{"model": "image deblurring model", "dataset": "photos of plants and fungi (iNaturalist)", "train_examples": 90422, "image_size": 32, "crop_scale_min": 0.7, "horizontal_flip": true, "translate": 0.12, "color_jitter": 0.2, "task": "deblurring", "loss": "charbonnier", "arch": "unet", "norm": "groupnorm", "activation": "leaky_relu", "weight_standardization": false, "widths": [64, 128, 192], "blocks_per_level": 1, "block": "basic", "attention": false, "upsampling": "nearest_conv", "init": "small_normal", "residual_init": "none", "optimizer": "soap", "beta2": 0.95, "lr": 0.0042, "beta1": 0.95, "shampoo_beta": 0.95, "eps": 1e-08, "precondition_frequency": 16, "max_precond_dim": 1024, "merge_dims": false, "one_sided": false, "adamw_lr_other_params": 0.0025, "steps": 6800, "batch_size": 512, "epochs": 38.5, "lr_schedule": "cosine_restarts", "final_lr_fraction": 0, "warmup_steps": 200, "weight_decay": 0.04, "adamw_weight_decay_other_params": 0.05}
Rows from block 3, named by matrix and row number. Rows with one number belong to one channel. Each number is 500 + 50 x the weight over its row's rms, rounded and kept within 0 to 999. All counts start at 0. Numbers have three digits each. After the name is the row's rms in percent of the matrix's.
# convs0: first 3x3 conv (model.mid.1.convs.0.weight, 192x192x3x3), inputs 0-11, a 3x3 kernel for each
# convs1: second 3x3 conv (model.mid.1.convs.1.weight, 192x192x3x3, transposed), outputs 0-11, a 3x3 kernel for each
convs0.113 083:519492523529482521471486467511519503438463467492570568599547503545496518563451541540546484462495435512480425467590504474451487479535502455495491486615512449479508483510470486532551509499449554576486546548472469414470456493483445494471446492439480500532656754442503421442508488484553500503463512577489474499445478501469491464
convs1.113 083:490568461494492483490515436521513522466505514441422536487590487521530390526534396530485616557479613579592495463602439505536468424509494491451510528537476463441533489573432488432454443547427592484535561454515484414472551515581534455492493435423462593587465388421517465455471456581447471539600457558478500452482467508460487415
convs0.114 142:474526573456471498515545575469613482496367495498454513508410509481578428508496496516515505511511527474506526516480485445447534471519501490497518504521491517515506508271480460538496482522553467598502518543496493494538499455457523388436481504506434537544495565513504445468526489537498538517510502491490459511559519482517441525
convs1.114 107:496554486522443501483567556440565496480481486488564541506516476545393504488462511527552495487428481468501504513500537461520508532420493503505487515502516450509493477483475551562523520608526505497521575517524403419461492454483470539452538620576489544517497558526437431423512522503521503545484522452498606497523544529492543451
convs0.115 107:457424567541457498524488449548468470536515515517504534507552483535537478494445428430506465632552518524456522535392528445461507507480457539469496413387442481504468549479512436383477533563489513463487459501459490532505467490547552550570524424495537554524542444460490484474481521540423295453576599530499466461540465440425468603
convs1.115 094:537514480479528476418480489522475524505535538518529501483485513466407536551517548429514529491528436582520551474563554500529621459495506536516516588671563470490411430377478451412504454465532465473508511447561572516452505488480435470530487506550471413578546522495485332389447505451428500415473482445461452509451474513514457519
convs0.116 102:450483518501571581425491522496474482442500452454497491482506488453499472466503471546430519328686543574485501500579605462556596627546488468554451420520554439531475513487497537588490468461551491530468528552595532509517558548554518601392508487524477478484491440478489494499348449456304466523463487533539473474426449505549554519
convs1.116 091:479486505649562581514546524479501507461456527422505463563468511525488499487465525509491503470420457561495453549415486484513503497477442533464603557447671556484572562532463492487599570561533582513493564498435497520526513560496487590441476561445445479517560493468521470478497580504440580479603498458535517524438461584479545496
convs0.117 106:487467469466447529585439673551597517490497561516379472514409477490643425482556586479500491457599515448498527517512529527439413491518452505481468548540449535543468464542517551452513503546440462569470479549508430462480572577499487465488508570519534452536555626504477429487530466476561588494480569498505441449501594406438477513
convs1.117 087:533613477494522486466481492518527487486550530569491553551428539574356473569403509439467509515438464563530497533542514536471430539363492535527485582513484516595503543589538494491510529554492474437494552515444537516441495473568432512570504521422462478494529505486440567589480509514486469469449524493552607541562524525525612527
convs0.118 080:488436518485478516457500512467505528427468516448472546527517529463481439561539524474433474529631469535430510508522537503482478516549446611481518489476563465554398468511478489447465526458462553449533456524484456566432559487557451529490465421462413611537539363622595533484573559551517486710551522460481497514498507465529460474
convs1.118 086:546496518473518453387426455444410476516487494533544516479502448510479553451653476566552531462480572519520571465564424522506455560368506523542496528538423468578509428483469496508534432472579453476525487512474432520489508496624483493468485429486509499502542552492536523568490496514452461438442531483529546445540524483511539546
convs0.119 117:553502561531488505512487566501492496527504480499493486489511504469525517487508471492491489397346263489502472509536516495643469522493507410508492365652434489472511482516613462492459476509524485518490438503538510511492497508533524439534484493504513463498489482506501494489526573572495592558477541565460495497454465392527530509
convs1.119 098:455501473566505525515477414497537483477537457527494566487475538567515476507503532531482463586563638468556489526556524614515401530534460510508521597395364557469516474511526397535549433523484482500489530485574500501506482518543375536535550509510488488461502474566448421500509504507354424651490439513456543533465507521457536573
convs0.120 089:529490484510500461494587458514462432439447487417487524554514502476477465528530482526417436454586553445485544546580572554512496430511514509450508488574422478428488574415488593551412463544532541482499519473549545496575500476416506523430451512496521544472510378472483631481472403516533607380549479436509407425531471551446516525
convs1.120 091:418481535544584506469567398495503483461412466499482496498439478494554516463564563549528458539556449535423500455490511559543494515508590588479511598394510521575518405433459484528415461424415450430540411443389574477494483513508541484401574538519526556437586429450522434473468577416504626471519463441528559457452543493413474454
convs0.121 136:527538490507628503508569463542439490490527511466513538495524477499525451503359574489503500493513517496502517508571526508500476488442486491491512512494505505508488519522537476435505480481502489510470494519460498486493505524532483394487495459488528482633479468744484506513493512499514538534475491480464470547505585528502515510
convs1.121 107:506473482452428535555495501517539491437476476456446495429558568410403442446523501517490496455481471486488516473484546537527478468435463451476492508466500528501510513531532605593561438489474482483495463482489522608508439484503508658618482546449463465490254485440404600572484484505504473394536531537565512528493578476457514509
convs0.122 082:541481514432493529495460531519411489495464495438406480506467449525556431477527497536510561513545460409421500525495485516558474527542483506532522464492561512482547492523547518546483513530540392470444571491560528502553514455575529505490454474506490564475375518461488555585567532375465509520468473526446479473529483485493520481
convs1.122 097:535530502496528543584558514518580508538601499465423490581518543521545541492450522500459520459504577540475573586553559523498573479513510490498576470496463588479479486533494473423512511480536626489567562556433523496520478454445432408499510468568543472474444502413414474449461525493504511499442415478481493560503414379476455439
convs0.123 130:499498468377541491499555544516597517528505500513490528519524456435694577571388478491484518486521513512520489505411503488565550494545491491501475536518534515501504479428465532477522498553517428477481483546504490512513500506530506581496502469495361781352479700466548335503501527526490493528512507527513483483530446524517416446
convs1.123 111:493471490539532498543450467527493498455494510531527609476407513449386566460594507481476520568552542566566511487497516529570547481598511515540484492487494514469469486533493507543517567640485498559521557531523399325434510511522513502418487449503506636519549352505504454477455516507478462534537463390538532435470448486520618472
convs0.124 111:490608504508393575481504553524470536451487477473518469489567474438441524451411488517503496426349488556457513526539526592527442498489480486487483530523494432458545500554462486500585431535569456555438553532444466469518552511500521469485466498480511399483543330478486512500475519470493589492457439551512535445496511483557540599
convs1.124 103:487379422504468400553432537573552533443480593490487518441534595482483489508532521531514490557592538463569564484429451459529522517529482499536567560499516473467497489448454409387412477445499494547560550512499526486534484509558547512466522520495525453486587458497468531590457497485569472520534510487456513527475490496514437495
convs0.125 108:600554424479423410425464521444497506463491520488464498460427562554587506483508495575546440493472376532447451515457529458427592484591465510495503671619436512528469512455456498552472473487628507481459561451503456483468563475502536470462523509525455557469468595499532584497457531509446684493469476521494498496517583431518530411
convs1.125 098:513453485483403491481391409530493558565513522544533577546546481549523542516516441518454501400524470447445477523517499435542442538512449492462447569485449550521481513532452521421510587417533539543440472441415477490582467506520455554555516515520567513494516550590462515539485603510389526553444512457478532476563484539536533599
convs0.126 110:437520484415538437420506469475467534468477508485535490518501505496456538476494518503507587353445664448489635472452505443430466511453477491488497695465690539459579525538534553465540478418448481513472466480517471492569497527494552489535482458575501492517488474504493495492547470506658482463533502571463462461485504473427546365
convs1.126 094:575503523529440530520508557547473515520471412473505502533491426556533469566459446393517511330484380464561505500558529476485562443583525382510514443537659460564513521515530506473521497519506480528497424429496539438545542468524585446521509484505498528452438505497475529482530537489613520464500489541452462492521483547492517519
convs0.127 117:491525476520524459526461441513607519494576482522502484532428525487500474485615432508502527502520453482474500528522469543463476523526459511492500497501474490505503570569518550528566518444461485456543498501495541487497531485514517540472474516508514310524554162526468520478472496501519495510507525502507519409490569520556607527
convs1.127 092:506546472557494474549631545549480528445441411484449486524436557465528437514547545489465467460459504465434492484480541463540549488532500496534506532502480515487542503575536513603563475489521461621558559512521459514507428565512580619544463446460422447520490542524548628491500524480522437413509558534493504482456550534532565570
convs0.128 101:535593489515470499537315523545545536543488526523349466519314507447518529466591377518507529513474522465474523452467502476582471501457521533540503516479534501495504456552529498532475516513543453579492494417506462486441500646537521501476521491493508413472519450534536507512498548496520493541544443442481503523515443450450507480
convs1.128 094:473515462472391526505560469546494539463487467500519477514332523464506531583513548536369485484532506504511446523553510501480443503445512484557536469409508441488490494479457504480485482518510555518505506476447534487531534561403526514471443415529406329477459438490420495472483537500474445484417383439560479495499506487603433483
convs0.129 096:506540542426539562460417521476482480510554503484503474521525527493530522501540526556463562564488626526365556532552555480672426447536523495717463415664374497696519598539575614556539598525520502472544440540507505462475557392514489474496529462501512524539475495520533501490489408575518433479514492633461515510479548596484560554
convs1.129 118:498525496487485522503462472538514508523503445514492546443561499462485474522461523502513544539461501463529523495511529467465554497527477461529521510491510482429507549465479503552435465512435523537496527555562532569523549624492566609484579537536535480521510466527493489477567649349550568465529588411514414495459499530528494497
convs0.130 108:499559537449457406419520574462489544544451506508478498461500513469436516542495470431516458533552514534472529512512483571362555462617427483447507445405667447496441539500479531403529501563505387546610436538547507495504517519495521508537510501585540558498462542592522393530429573498581368530551524502473552567471503522538523505
convs1.130 099:467472492552487523430476456542567472567518455552493461583517526502597560455510489494533562559502525543489548503453430478500436477515459465419522372546477464510525495530550549535552436343517572557459481495520520474583504549535579499476475533506497521403359523460459404535530556453423461327476450597509476556511489531472454598
convs0.131 109:541535424486485477521598524491575526522512487464517525533440529450333492488436387473461444498549351436451496519459466385539504503488486523487526522564626529493492493491592490477517525477538549551396512578499436472532456523513441520509494455431493606540471505499453569488531578508484554642493452546498525594533452534496613528
convs1.131 098:528461497510527543492511554468449459488485455468467488544575523452599427533407538505456496439465525454534497544486560452550525460540507465521429435507393558446475452556494536545510444472483435533563544475493637474495493558457486508584545560544487533505493528400523375514466489471417439478464406575542584568572549483487425444
convs0.132 123:390394421392377409457454483493466500467426492497509563454498480496515480497510484495476491486503481478498500523490488491491482519489465484498466511511534515498494470480483474432470496448440496507504573479552527524526512483466478455412489505500461431429546477496485475511523521526538530504527498515463475508466465474483501481
convs1.132 158:478511533561528485568500491467474487440485465490467511459468422511503466581534556509493506502496467523493470528520512479494515509501484551508507529504534553529548421470483470504513446455448558567537680573554525503455397406405418435377506491442533533531642575571546540503556514569488530577447478519515502506579543560579558570
convs0.133 084:476560555469574574449444520416538506500553522515547528523529476535532506457475440450481531459604410596491484427469468528591497546581478555538477636498584567541444474503494452468484478511544577551430568491487535525431524421475449476504523473512499567481505542511522548542527520581421557463443553531499432495475486483481512459
convs1.133 093:471511499457429468505344428535520521517477466517449502541552471498512536513560473458503534511367460443558531401467476567460457556481522477458497481499356498504451509534497551559366553432498533492492339407424549510448424476465608587562465519494521503404530499479462514476448462541483439543554486551519564430407561449528502510
convs0.134 099:524538498512547448422444555550569522465478514524487542519553474456361484520509475437483444454446467520463523510578531517656579517473487529494531562448464419434499513529444484601500411614547526451359626553335583551512499533472522415471508502472497628571460644513467612414523564523539496412468436458507454474416474490522560544
convs1.134 097:433425507573531537544544491490519483436458530407379507551608544604556448522565482488495481502478442479517495508399519416448429518511482447519588573438463489561547516485474512503572544466478424493478580541530477506552494499539491576523486498554517445517600544456461519412452519496489525510522458463461458515555514456572477522
convs0.135 105:426543513429595489483591492505471501466449504534523516480466481501552487485488576440486460426552498424588497475508469586396458489546529547469489425277655486458529499425450507444510435497437465480502464553457437522474478506501570464634544534529490503499483508504485496488497491464852376529619522491510484515398501424470562449
convs1.135 092:581449500656424370467445519439499524468514535523512515513459509490465576480495477535464508625501544509531478599511569512521482497516547505535491505570649475508483542478458634474513478482474552502525586496531477520548525497458440458440504542516461511475411500476508506511490464374480617274521509483504394497592557409563500451
convs0.136 107:478556517545530550423541469436534474477392451443598495511519510475513481414506343496509517511482525528463508519479470503453491484457470522517491503508474489522532534487465441426472506476437507502475475425550512429530501526523477515456597479498538544462500410334527358494481534501503523530527454547531502444551485543472502522
convs1.136 091:567508526540440469468486462527643483488533512469506484501456446510530434513432489506518483492484521478568558515384510520573486548428427513551552478476501472499469532544500510465561526410497512511517485483456465511523534533463538613572506512490444589454489494501547389475477605547493429458491540555556567505534545513545362490
convs0.137 092:539549465528582443550555475459523506516457468477483440560526568749822585654696547496485499501489537477508507492485519539514500464537511536526467521470527430501522513492488513464506531472500471499565473423499467431548528484550528493500486504448492621429479603511495551528499519463573515494538534503526578556508538486474462500
convs1.137 093:488506442509472501557582391502485568504545519491478511522448518540490345513427456493485515570439452540478560488494439468479462477385482473520553502493487548517514476508456449518486404420477534525519511407435463593567453402533522572530546533501512299526594445444424498578530457519510457532559565512540586527494541519470518517
convs0.138 109:521374476517527574444457561532527492518521525554435465487463486506488386527784522485513485511549499483497424498473492501522512517446538440393469498412636458489545558568534438457453497476403422552539473538561554521485471532559498544504515517491522404488501247563507526461494460438546496605523571519511556484478479385451550459
convs1.138 097:449541475465518489580516503540480465441400440512492442550435496618403504525437489565503559517451532518529543499503467586597564566514576479464549452409581577537489534475483569542504402458527450394481391419519513555522499572457503426516489499526459521489436423553537301545476526477479566423508566489509478505506496500456431530
convs0.139 082:432470563519530470554549469515493487524568577505517512468452518566539495523552518494407585530421759521500515460595536511556488540565453466540475611545627532535514479539569506572453517450544535545422610478485572515523515467534562528503447538488551480522545518494507530472468584548557670649532601508492488479499503461496506530
convs1.139 085:494526550464455492510551526438510514562561436465486532500483577432495573465493445484495524408454354423467531424505503441433465487465474558429510532477537534445476490568445470476525495485517442468483455549444530503518487452551622486514497525533479543503501545510572571528478510491545487531521530475513576488564560485514484534
convs0.140 112:559537606488501515497485467475483458486486495484440460525460489464489432456525475508508529490455503503491509544532500494531500500467527502480483509480525504526491498477492405448485462479511432488481500490482478539509469490508495497526465459488415380374404408412395330378512437484488520534491496522498494495478470467503449482
convs1.140 092:505553494439481540491548474549582535519503469509447486442537440558522486421534469483537490548503502498580431475456536417488481485448537481528499550496487558509511552516517504504454522505527608529601553463525485497492493471508522492607476454530362423530392422519476418540545538512553478398487482432440446419484470432448489484
convs0.141 099:520474448508481517516492518485515566468544529520509483479492481549526480529530495472482504571622358458424458550465442490508540542562475604516468628533613548494516511556499445466518451484476525549488548453510559503537523491485434557377481494506529489520438493488506486493586553483490485518529477461489504520553563599480476430
convs1.141 091:554537510622584526514500512488528489511502470481468470486516478504456489506513493491484481464470482513483542502533472518438391460453448565470519635553557496440549557474558535495516456454544553572567700504513543503545551430560417452586518480469481499511575473534473502546490467500418533436443465571577538547561615580557513555
convs0.142 081:498525472480467496485474523400407451480448509455473395531529490510556492474477476569500417546498605508570452589518542500529466532472527590540500434486456476516527488449490519539509501484503550518492499500470507515527470467448512458478534512500554433630689652466429453451570478518582528364549541533540505550493484515518511544
convs1.142 085:522495450486448528435385472541531539547582521470507509547517396443512532473496560436480461426517472513507450509480567472450487451484558495457457543431490523489401581513455482454512540466459493506491517520558502467396473453395519482473433536525436559563565553364515477458542526502462492505507506484573473498497494445484525502
convs0.143 101:477523528514475444489453532502511494543535493502509508478482479479456495474459555425485474461524412469508508391444431529297654542528543484524525371547569528517482494482553514484669528552563481457505470502447494465504518487527443408638521472607479495514511489466505540501497478515488420511479445492524551582544627391435484529
convs1.143 099:435424494579393497520505481561476436473466518529482491491424515539510516489513487481502489437518515524502513530447503462509475417537472551560560409516526443425538490512495512436589465504524497552541572501490475528528584490459484535557407481544476480511566578480497506549608464430564516425379483428499546455460411453507490466
convs0.144 113:556548524541467438480445503488508503470505470525491523556470498438480437560636589482504477495512475492492500534513499559510485457490499509517532527483488489503490552529502559585510464526499498457386455475519485484514510560543496534535513491445459548465499514508561524556527503458517524537532510511482540498480488458526516542
convs1.144 141:471458458440461470485506551558577580513489514519538509499482567519478647436430375536558505494500490495511442484479536510503540572518483477488524458501506561566507557555506640596535509588571452460517397422475439447480508510497457494588518525559411408412394386384435515464464465523543502477542453426536550537492456476439467463
convs0.145 081:493517527530486580463561547459546553475429564505523561503505454476453442484533454560510462507518615492445492502478480515518504446502569527446510577331595536575487505523513491571464527555539475421414480468410521470404497530531487534525526505496471464437529457446462469488424512638488318535499502502467542532583602507495517475
convs1.145 117:477508511523513542504571519556535553539544503533513542469515463465461489461426442433501514442416545452449534497416468517538461527545487522543600448702578469617554464461533537527547517514519482545527536516552493504549574596596530520567529529559481534487502547470453545507519592571499708623498646630445393431487427446516374418
convs0.146 077:448458535423422512533516517520527516541572486487465543506496521560554523484457451510515518421441442554572491566473448404536499469484435494538524609528427489542534508500534528486508538503539455399509494528482442533491513542534451412461497493538477367519494841307496556445487455488602489576391515486478552404452465530503527520
convs1.146 090:497517472517654433538542531471494481489495505434445508524450492448569538476405486489492522525434430530439466499510486508525579501588471486530444586560456472453568491457435506525394506434457553436434651540492483453532476516482439479558436511526478631517459444465521369473455479519411486459445556499485470524542539557425528558
convs0.147 076:496519385443524450515572499554516450435481494503490554476493489454542503502510482484503525535454512538478492500508467446502403532506433491545515499515423503423417392437551477479643453504606603505425486360373426468495571487424567449492426430517540560525524447503498548444539491458493493486513507488509432489497469468392427566
convs1.147 087:455512536524555478570480421491489480437419549474517544510416509448504511458558559539495449588527411519413442514465471498411515503490511533519565569442488535473517474522478530518470504489465639435467461460490441469474519495524539518494554535438484408479434509522498470486455595527531538431503557467493487538504421457540545538
convs0.148 071:475527590427438571506514570514561486498525494559523493515498463518477565474492559525480408489492485539522444520457462578500448512610463490413477504405494530673470498564493447464549452538478500455450507476448461440525454506524443568526469579451513504544532573553458525491434407529459534552490488478499433480482543479520531493
convs1.148 089:487418547444532503422532487414411483479485464489506402473526513458492511498491541505542553495574584539521498461378474498595458457471500561359578418553474534528539483417497447486534466425500462426470491338469513482478513504505530488501513457538574443482508509457484516444560550567574612432518550518508594549579553520544590519
convs0.149 074:528429528588493510557561522487508566440445468521414551548450433472506433521562617509495473604506586566532490470493465474578524557460509559540529374448529561476459525494488529553514480521487504478423542458567457443459500594537548527526536518491459355476550591569425490513443579617563440483500497516539455483478586525518504540
convs1.149 072:510428498508452397516527455422507451491477512497439500500473531486496500370528504529478515486539505409522526518621493450451483433490489539480471419502536467464487472595538458401547492502498618533524530555532528576491491559548536503560561448538605574575494300385492634415454556512506463492521512492504483535468422469460481505
convs0.150 110:477515547509463562504467507492521530501540506500523522475540551461437476476364472408525490426445653469468487505480528446456557440422538539451512547423436505477477531440518427583503557583550500449560494437477518387399434540485537471502552515519502730494511575493478449527458505545539674446537539429548410533487501462508448521
convs1.150 094:597537495542565508498465444433450513475529510568497551495570479463612641510567520552549502419469485485448486455466529445428490462468489494543430504456482477511443452522480535586473441491505548527486577492531530525447507474505540565456451475604438616504508529503433538446537512434498484527433422561462461518535527504527520423
convs0.151 100:539654480579591400511565454493464471536561492566446480505461505500456502583594504511547491522475512508526506525545520512466445508460505517481516531495545491501493450494498475481555405527503537416494530467412551547469494462485493475507470565546472497488500614487436440415521515455466536507432473477478390489527571525463596559
convs1.151 092:513440545494530475452555513493452476470505474483470536433635473448563454463642522532452473446486526503429497466556582499509510448683507464485519463493463543480497466568495469453492452431541451471505514532549543524467498588469606560470513440423438489491486475494537406540448487513489468492506572450525478509447477475521532551
convs0.152 081:516529534518573523501557505531468416510491526527564482476567462482642521567484516519484474471436535494526524504495464527447491517528486516485480512474428511570478512476443519512529521539467505512522537500490485444518474461455558540529476489501467451393473452503458535544546383532513493496506496503455451423507472577475496451
convs1.152 092:495517515500458411509510521500411531493515518467463526381585481544441541450496516501457513518479503496445530500564511483435501576688465451486464444530509521510450507609515499513474564498497500531524616613624498443544470468493431486436528406450537477563424564499535503450523499527457451605451486505524532459414499556534589521
convs0.153 073:562489497536490466519545474462443500495572468487466503434531426509467526471484559500506476526472498607602528541482532487538466494578504538579519496531461511525445513513479485479516503505468474521521515440445524579471443481411547507369644523467552515477315515425511517530416519511415549589558420502529497546500470583502471506
convs1.153 079:564397569484440518616454565498545514453478438529502532490472581548466452487538437448460394510524492494620493516445459485506518458487486500554506468488550488464467531426402473519464475465536574507497415480518479513598441480489501494446513470604580553578402422619511441428527539457452521584488482532595455367485499477489500497
convs0.154 111:534341538522560496569624556570532537462479496449397439463521466514486529496678387502517501482552591518505515499508526572454557482467582431475524449454448462579479436453550434432548420529530529554525481492463455568483527452466488507490525486511466521500521597441506602497502445498515502404449512481497520544483444438497434429
convs1.154 096:518506543518495551474661495530500486530515558481445496595476541437546549520410524388384481478487447526467477505466560513513489496553436570479510603468614486518519460510606524464598517456518509422605506522542428543523475469485525451497486536470465607512572496457501384554497532517496553476519594420534460516478511501493578495
convs0.155 079:499491478432478468421488448469492477590511501557510578539518520490517474517499490515489514521480544531481496519482511487568518488485534569549589509649534561558492515537460499492456525516457442558465464543452484490402476471453432424532471415410557424458557413494543523514499492507556498545535453519482505495450471506464432439
convs1.155 087:578479571575501476527552532458469498544449465442497543471532428462429450463582581505623546442503489538583466468510524501531497449490537500527436550351450479508456509492549525491444511484484502431570516478554631506547511538449539562453586515485520476526536504457531518500453576412450484465449447449515536501490486466464504478
convs0.156 104:511548514579536411592473567539495532537500563515493550494515490515466473491499474510511497609663453522491562482485487443531444469481480471484522493557493515465513511561470459512479567521502465466482567500468421478473507510478485503509484514534484454492541514478508515520422446462501530441439490458547521484577574554401458452
convs1.156 102:527555477574588528482498507474483514452580419484544504536443498507469520524483457457558599479412506505568459582620481523469514494441538452506530518538566550516521471513468558513490489485530519478513528518417517469498454516594450593611536500578495511571482462545527494523508567480471606550493493511486583447629589495564528519
convs0.157 106:452556541469601514504592482570638539526393534507614474428440485451416575529489493499433488531471506497440529526474460503512489538568477514514508503527493489493501501444517460513464538494484501487503447488501476462526551586530523522473500397455506500492449290392414410502499437490505452494493498499498527509505597480533384397
convs1.157 087:514525576499541510480486488522639432571571497509592575478470510526371537497454480468530487447435465552494449505492514475511508478349518519537532525549457511622511541570517522448481540550519541522522441530534529550490471464509506428472477544511501557511557556549443468494585450533539514491535566530486475454491326423477467488
convs0.158 125:543510517514530538505494451468526485497391503540597501466580462445513474500501478520514495506520504479479529504518490486451482506463513477481506492536496496476494585435529457514485438552526509533495430518532496464515476507492539483500512494477508570522550028499572254533499515504484487494495483551546557424475596545498525531
convs1.158 103:516514475473507545501506503462602479529532486507468536520780425483497497480588478530497466481506510521557488480571532483501494472456479513455512505485476478525481532609566572464466535512424608511453418534493528465497485510480548625611539505512510658478313567375478531495516597545520506460506488480521506523455460429516466463
convs0.159 112:507516555436458487498512414480513509519494485484508507507531471497489480484519471460528523460522558403487551470444492582569500474436581513475527576363552506417521546516547436577584552597516506510469454560520489504504547498542431449536406478548510512496523508493479495483546490522730464522552447478552483462448479395544588488
convs1.159 108:549516442440435407522523467482515508507495535505538513491525503505462468515470468455463500484358465471493528489494454475507534488498504431464553561574588572585525549522532635564504515489481494485481514533494483468481485485510487490532474463497456507483511549497494524516445453390604527376478479467435416470470443408445406481
convs0.160 130:531521493590449554500444498480487518521479520515495512506502510502506501502495499500528454336497544464455489495554457489576557447508556455564449619541522448566471507478483568560476566592581500524496476534559494484523520467527511573506488524477517501498481509515497496517505466497689696373435491515498484392461460534443503575
convs1.160 105:465557498492563422497541430496533485582550473509508512542434506540475501491524478480449496566417480542462509530559496453472563498472513516378514475762610524460549461504482552538468545466488513503523492522464478509473482490546473566523480521486507544515425528467479519490495537558581455454470541446488523492586538496505534491
convs0.161 099:504473480408348540500495532524524518491518507479531530499498489552442449507522481475530559558521518493554529461426532556571356488409545533544526478500497463482542479487625462323550501467477519474470499497470485466422517505540541508453495491477530479465475487466468510509439447572370445376465500447496510524425572503551509595
convs1.161 097:486509422441571529472570514505543511568509373498496475526488461501484548553542494497446512525519520451476562514533558471609630455493491549510484558481505544472435517488502481567561474520541485536532479585596521489429530514525491441430487443508533582461505541451560538422460491465516389500466544541479471509436454575455492472
convs0.162 105:544541453489491535517502489472548531500481533535439528507496535384385442507576496523502481483533565504502488478453494505586509561450480501582541503691434445443495423519477435524635550476481490544509471493534447462530492567564518493567498477522509512443475498416486384532525486546515557500417415491468472476469508575522541559
convs1.162 089:495538474511603465544499457419477457420453502431502481509566463510452565479534509489481512352438478411525510528594518549453429572530528438543509491373496553432481496442502507543490494445551507578531517550574504482498498501550478557462483490525530524576576461472540339469557558464550517539560613480505520518517498537523432534
convs0.163 114:479522566554495554566650481492461487491503496484532556477495489520540490443489517510449483639489692528478539468518484448529531475485561443529472435506435461493434520462455467599446407486487561572420549491474410477430529492514569545553558539521497602473464388548491503500522487459315462349551496404537524502548529521501458501
convs1.163 090:462466485420411527467507527505477410528520452496600561514526504491467523445534485448477499457558413505436447485577556467510556467424482560418495416452485548429608529497558503536521524541487514537509455563523541447549492463436554507432426571455495503492568486462519460506525455542477517466478497502452487492455491426528538522
convs0.164 109:508482455538547448474439606428485502457456504505436473469452518470434435582596469433484547433507481522476551504532539519497478540475535561464445609552418440503493519552445495525569532599514371477645562506519632565517415474522505472503525463464563519524492446485459328473412476514390548505472474510492538526437503500453510452
convs1.164 099:494548464497486474535537502466456472506557498455552516489487428502525496515607557488506374544577446510537501534547504489581417531509473555493529519495490493471432548499484422463410520512493463507478486483459461454503545486434457518554472506575500518471632461471503382485535558468494457555476444574527433574486524469493490451
convs0.165 071:489427549487403513476489459481424497447494550462395449458424465489541451434475489508600543589587488494567520452518521477445596467513520501452506483465538553513538560482471471544527463492480525533418435520392459444471486521502490491526517638474475422470560515414509605481492466484492342395439581556461500451453486480464461436
convs1.165 079:428364477489415492523455471553546512518521573530497474578453471509493471498524501550396529465418481565472525501575460508547504447473547438558538629485468473476456548461525499389459522460491504592529562499556567542430553544499543465492491454491503408544516454439416530472460435565383492445483483430505539495470485610465553534
convs0.166 112:567451576473439528499474513516486448495481481507544468468528488466502457515637552500492532592526494488518626460506453487485470589377530507443431601577409457482460452492460616446451490533425511530532541554553433473559577564506524475555521516514475506522492514440514577508492514484420585408457512474517473571583495550583538468
convs1.166 102:568481524547475523518571470540482475496476451528471444470458454521391471551454460463518477507469533555563506552502494506561415455511539447484488459400380463416462478578574482468447509468436492450566532437510461617537462598498496568603541483421467590456464560512375481556485619496449539554510404518545450470482521452482541542
convs0.167 084:487560520532540523554592475487524472515450497559523466504427505517526535570414568545478502556531592545435509544547541519580481466527488524502511430563435399502474539526510477557546502500534462446473492479483508438427457485478440560566463477509475530477514488457612379520509471544550484439485492507486503528489597534566561569
convs1.167 085:543520447630471485563505483433494546528438416481512516441527423428515534493520468604547566523438454508484463538565509517539511472462497495448437463379482426452542536463523485521545511512409506457505545438485471447529514524497430481456486493496439469482403671522496566440488458439471545522480574455424492506557481448453461433
convs0.168 083:489563471460472528511526414450522526502454527443655525495449543441464519505435495549543507562504519530487510448487484493441443419577432497530496548504516490541527451539492523503521457634531397427460482489497466551580508428526493538478509466524474478524457439475435399406499477490530411525464466468455422509557579535567544481
convs1.168 089:499480502523514451566463485486542571467539497499402514421426470536483499468554512465457437488535455483501524517466478438487466409562482442499438548517475474476507522482525507568495472545535417498446600567558531464576518465471452420481477524493435423558583693578484558534504590519387535575488623539490536489519472504541496548
convs0.169 102:512486462540484465565479492511498455507524504538500496541485486479508462496512525483587482513613551494549458515541437520522508548516477523478447558519414486480473516496522540479505476471463470449422499478461492432416491482516534432486508492523478465493465477478470479482606515526517482478575575567554401425493450469513474416
convs1.169 130:540531538481527527457497500471561535524485534496499509526507555540501513537526554502436490432422449474413494561530493556460500580481531510469463528448543416464548482495548572530585432510550522526540520561532572559573459452468439530462452484448534556512514514488518538498485408545509427480493447508483555443548526482516579468
convs0.170 107:530545547505553500538562443470496515494454477448447471479564503502476469395560492466469524619515616510500528464566494385556521490509516459510447369451267538529482490505613488493460491547558424540551449535483448547497461504527553527613526529526514456464496350473464519465497420496543216265481538521487587519486492540464536523
convs1.170 096:478483493496491517492509512473551537504464497536514500513414499523495557506472482511519574532603548470482493570485436511560504495534421481517437562614557512514455473508548533552583453519534458413515577542564489559501469486531371464495455527613481518506440430549559449494475457505480408540524525498536587498501589570547531495
convs0.171 077:475588549467554512471511510604495466472492491499495548469528506492485549429423463471578523491538455521525491495484496440434557509508453469464499468492508506474484476508456562497505493473523495599529494555573513671561425420458573464473542545531616471637557179607566475640479473528514562528533544493550477508499539558502489469
convs1.171 104:472473555543514517406472463521474448563495531477474430537399563538486495476491543480506494489563474502497488467486482420532438466521537478515546479428463494484521480449548422511519542526448586482457544441471456479544486476476613514486546500601413367457568589547319389403461508469455445532540470517499435533515421547466472566
convs0.172 079:551523498530483526587481436510557525539525452536482539445568529443596492568526483549473520479524601460473500441495502433531564512536550471507495473423615531486520489499502467483528558493432481456464498427380496422501528493491483585518466525465475472482544425460517459500487501491427462508560561504547549503450501471467417478
convs1.172 099:501539510384491532489442494520570523513484539551538516577494532538403619480490449484496437467472493524526493487484489540538515520511534515511503469506532502475475470549496456493546495426511500481511579530480489481520531541541526394547498441457532387554506462470519546535459407499481502437522496484544482492491507503497461481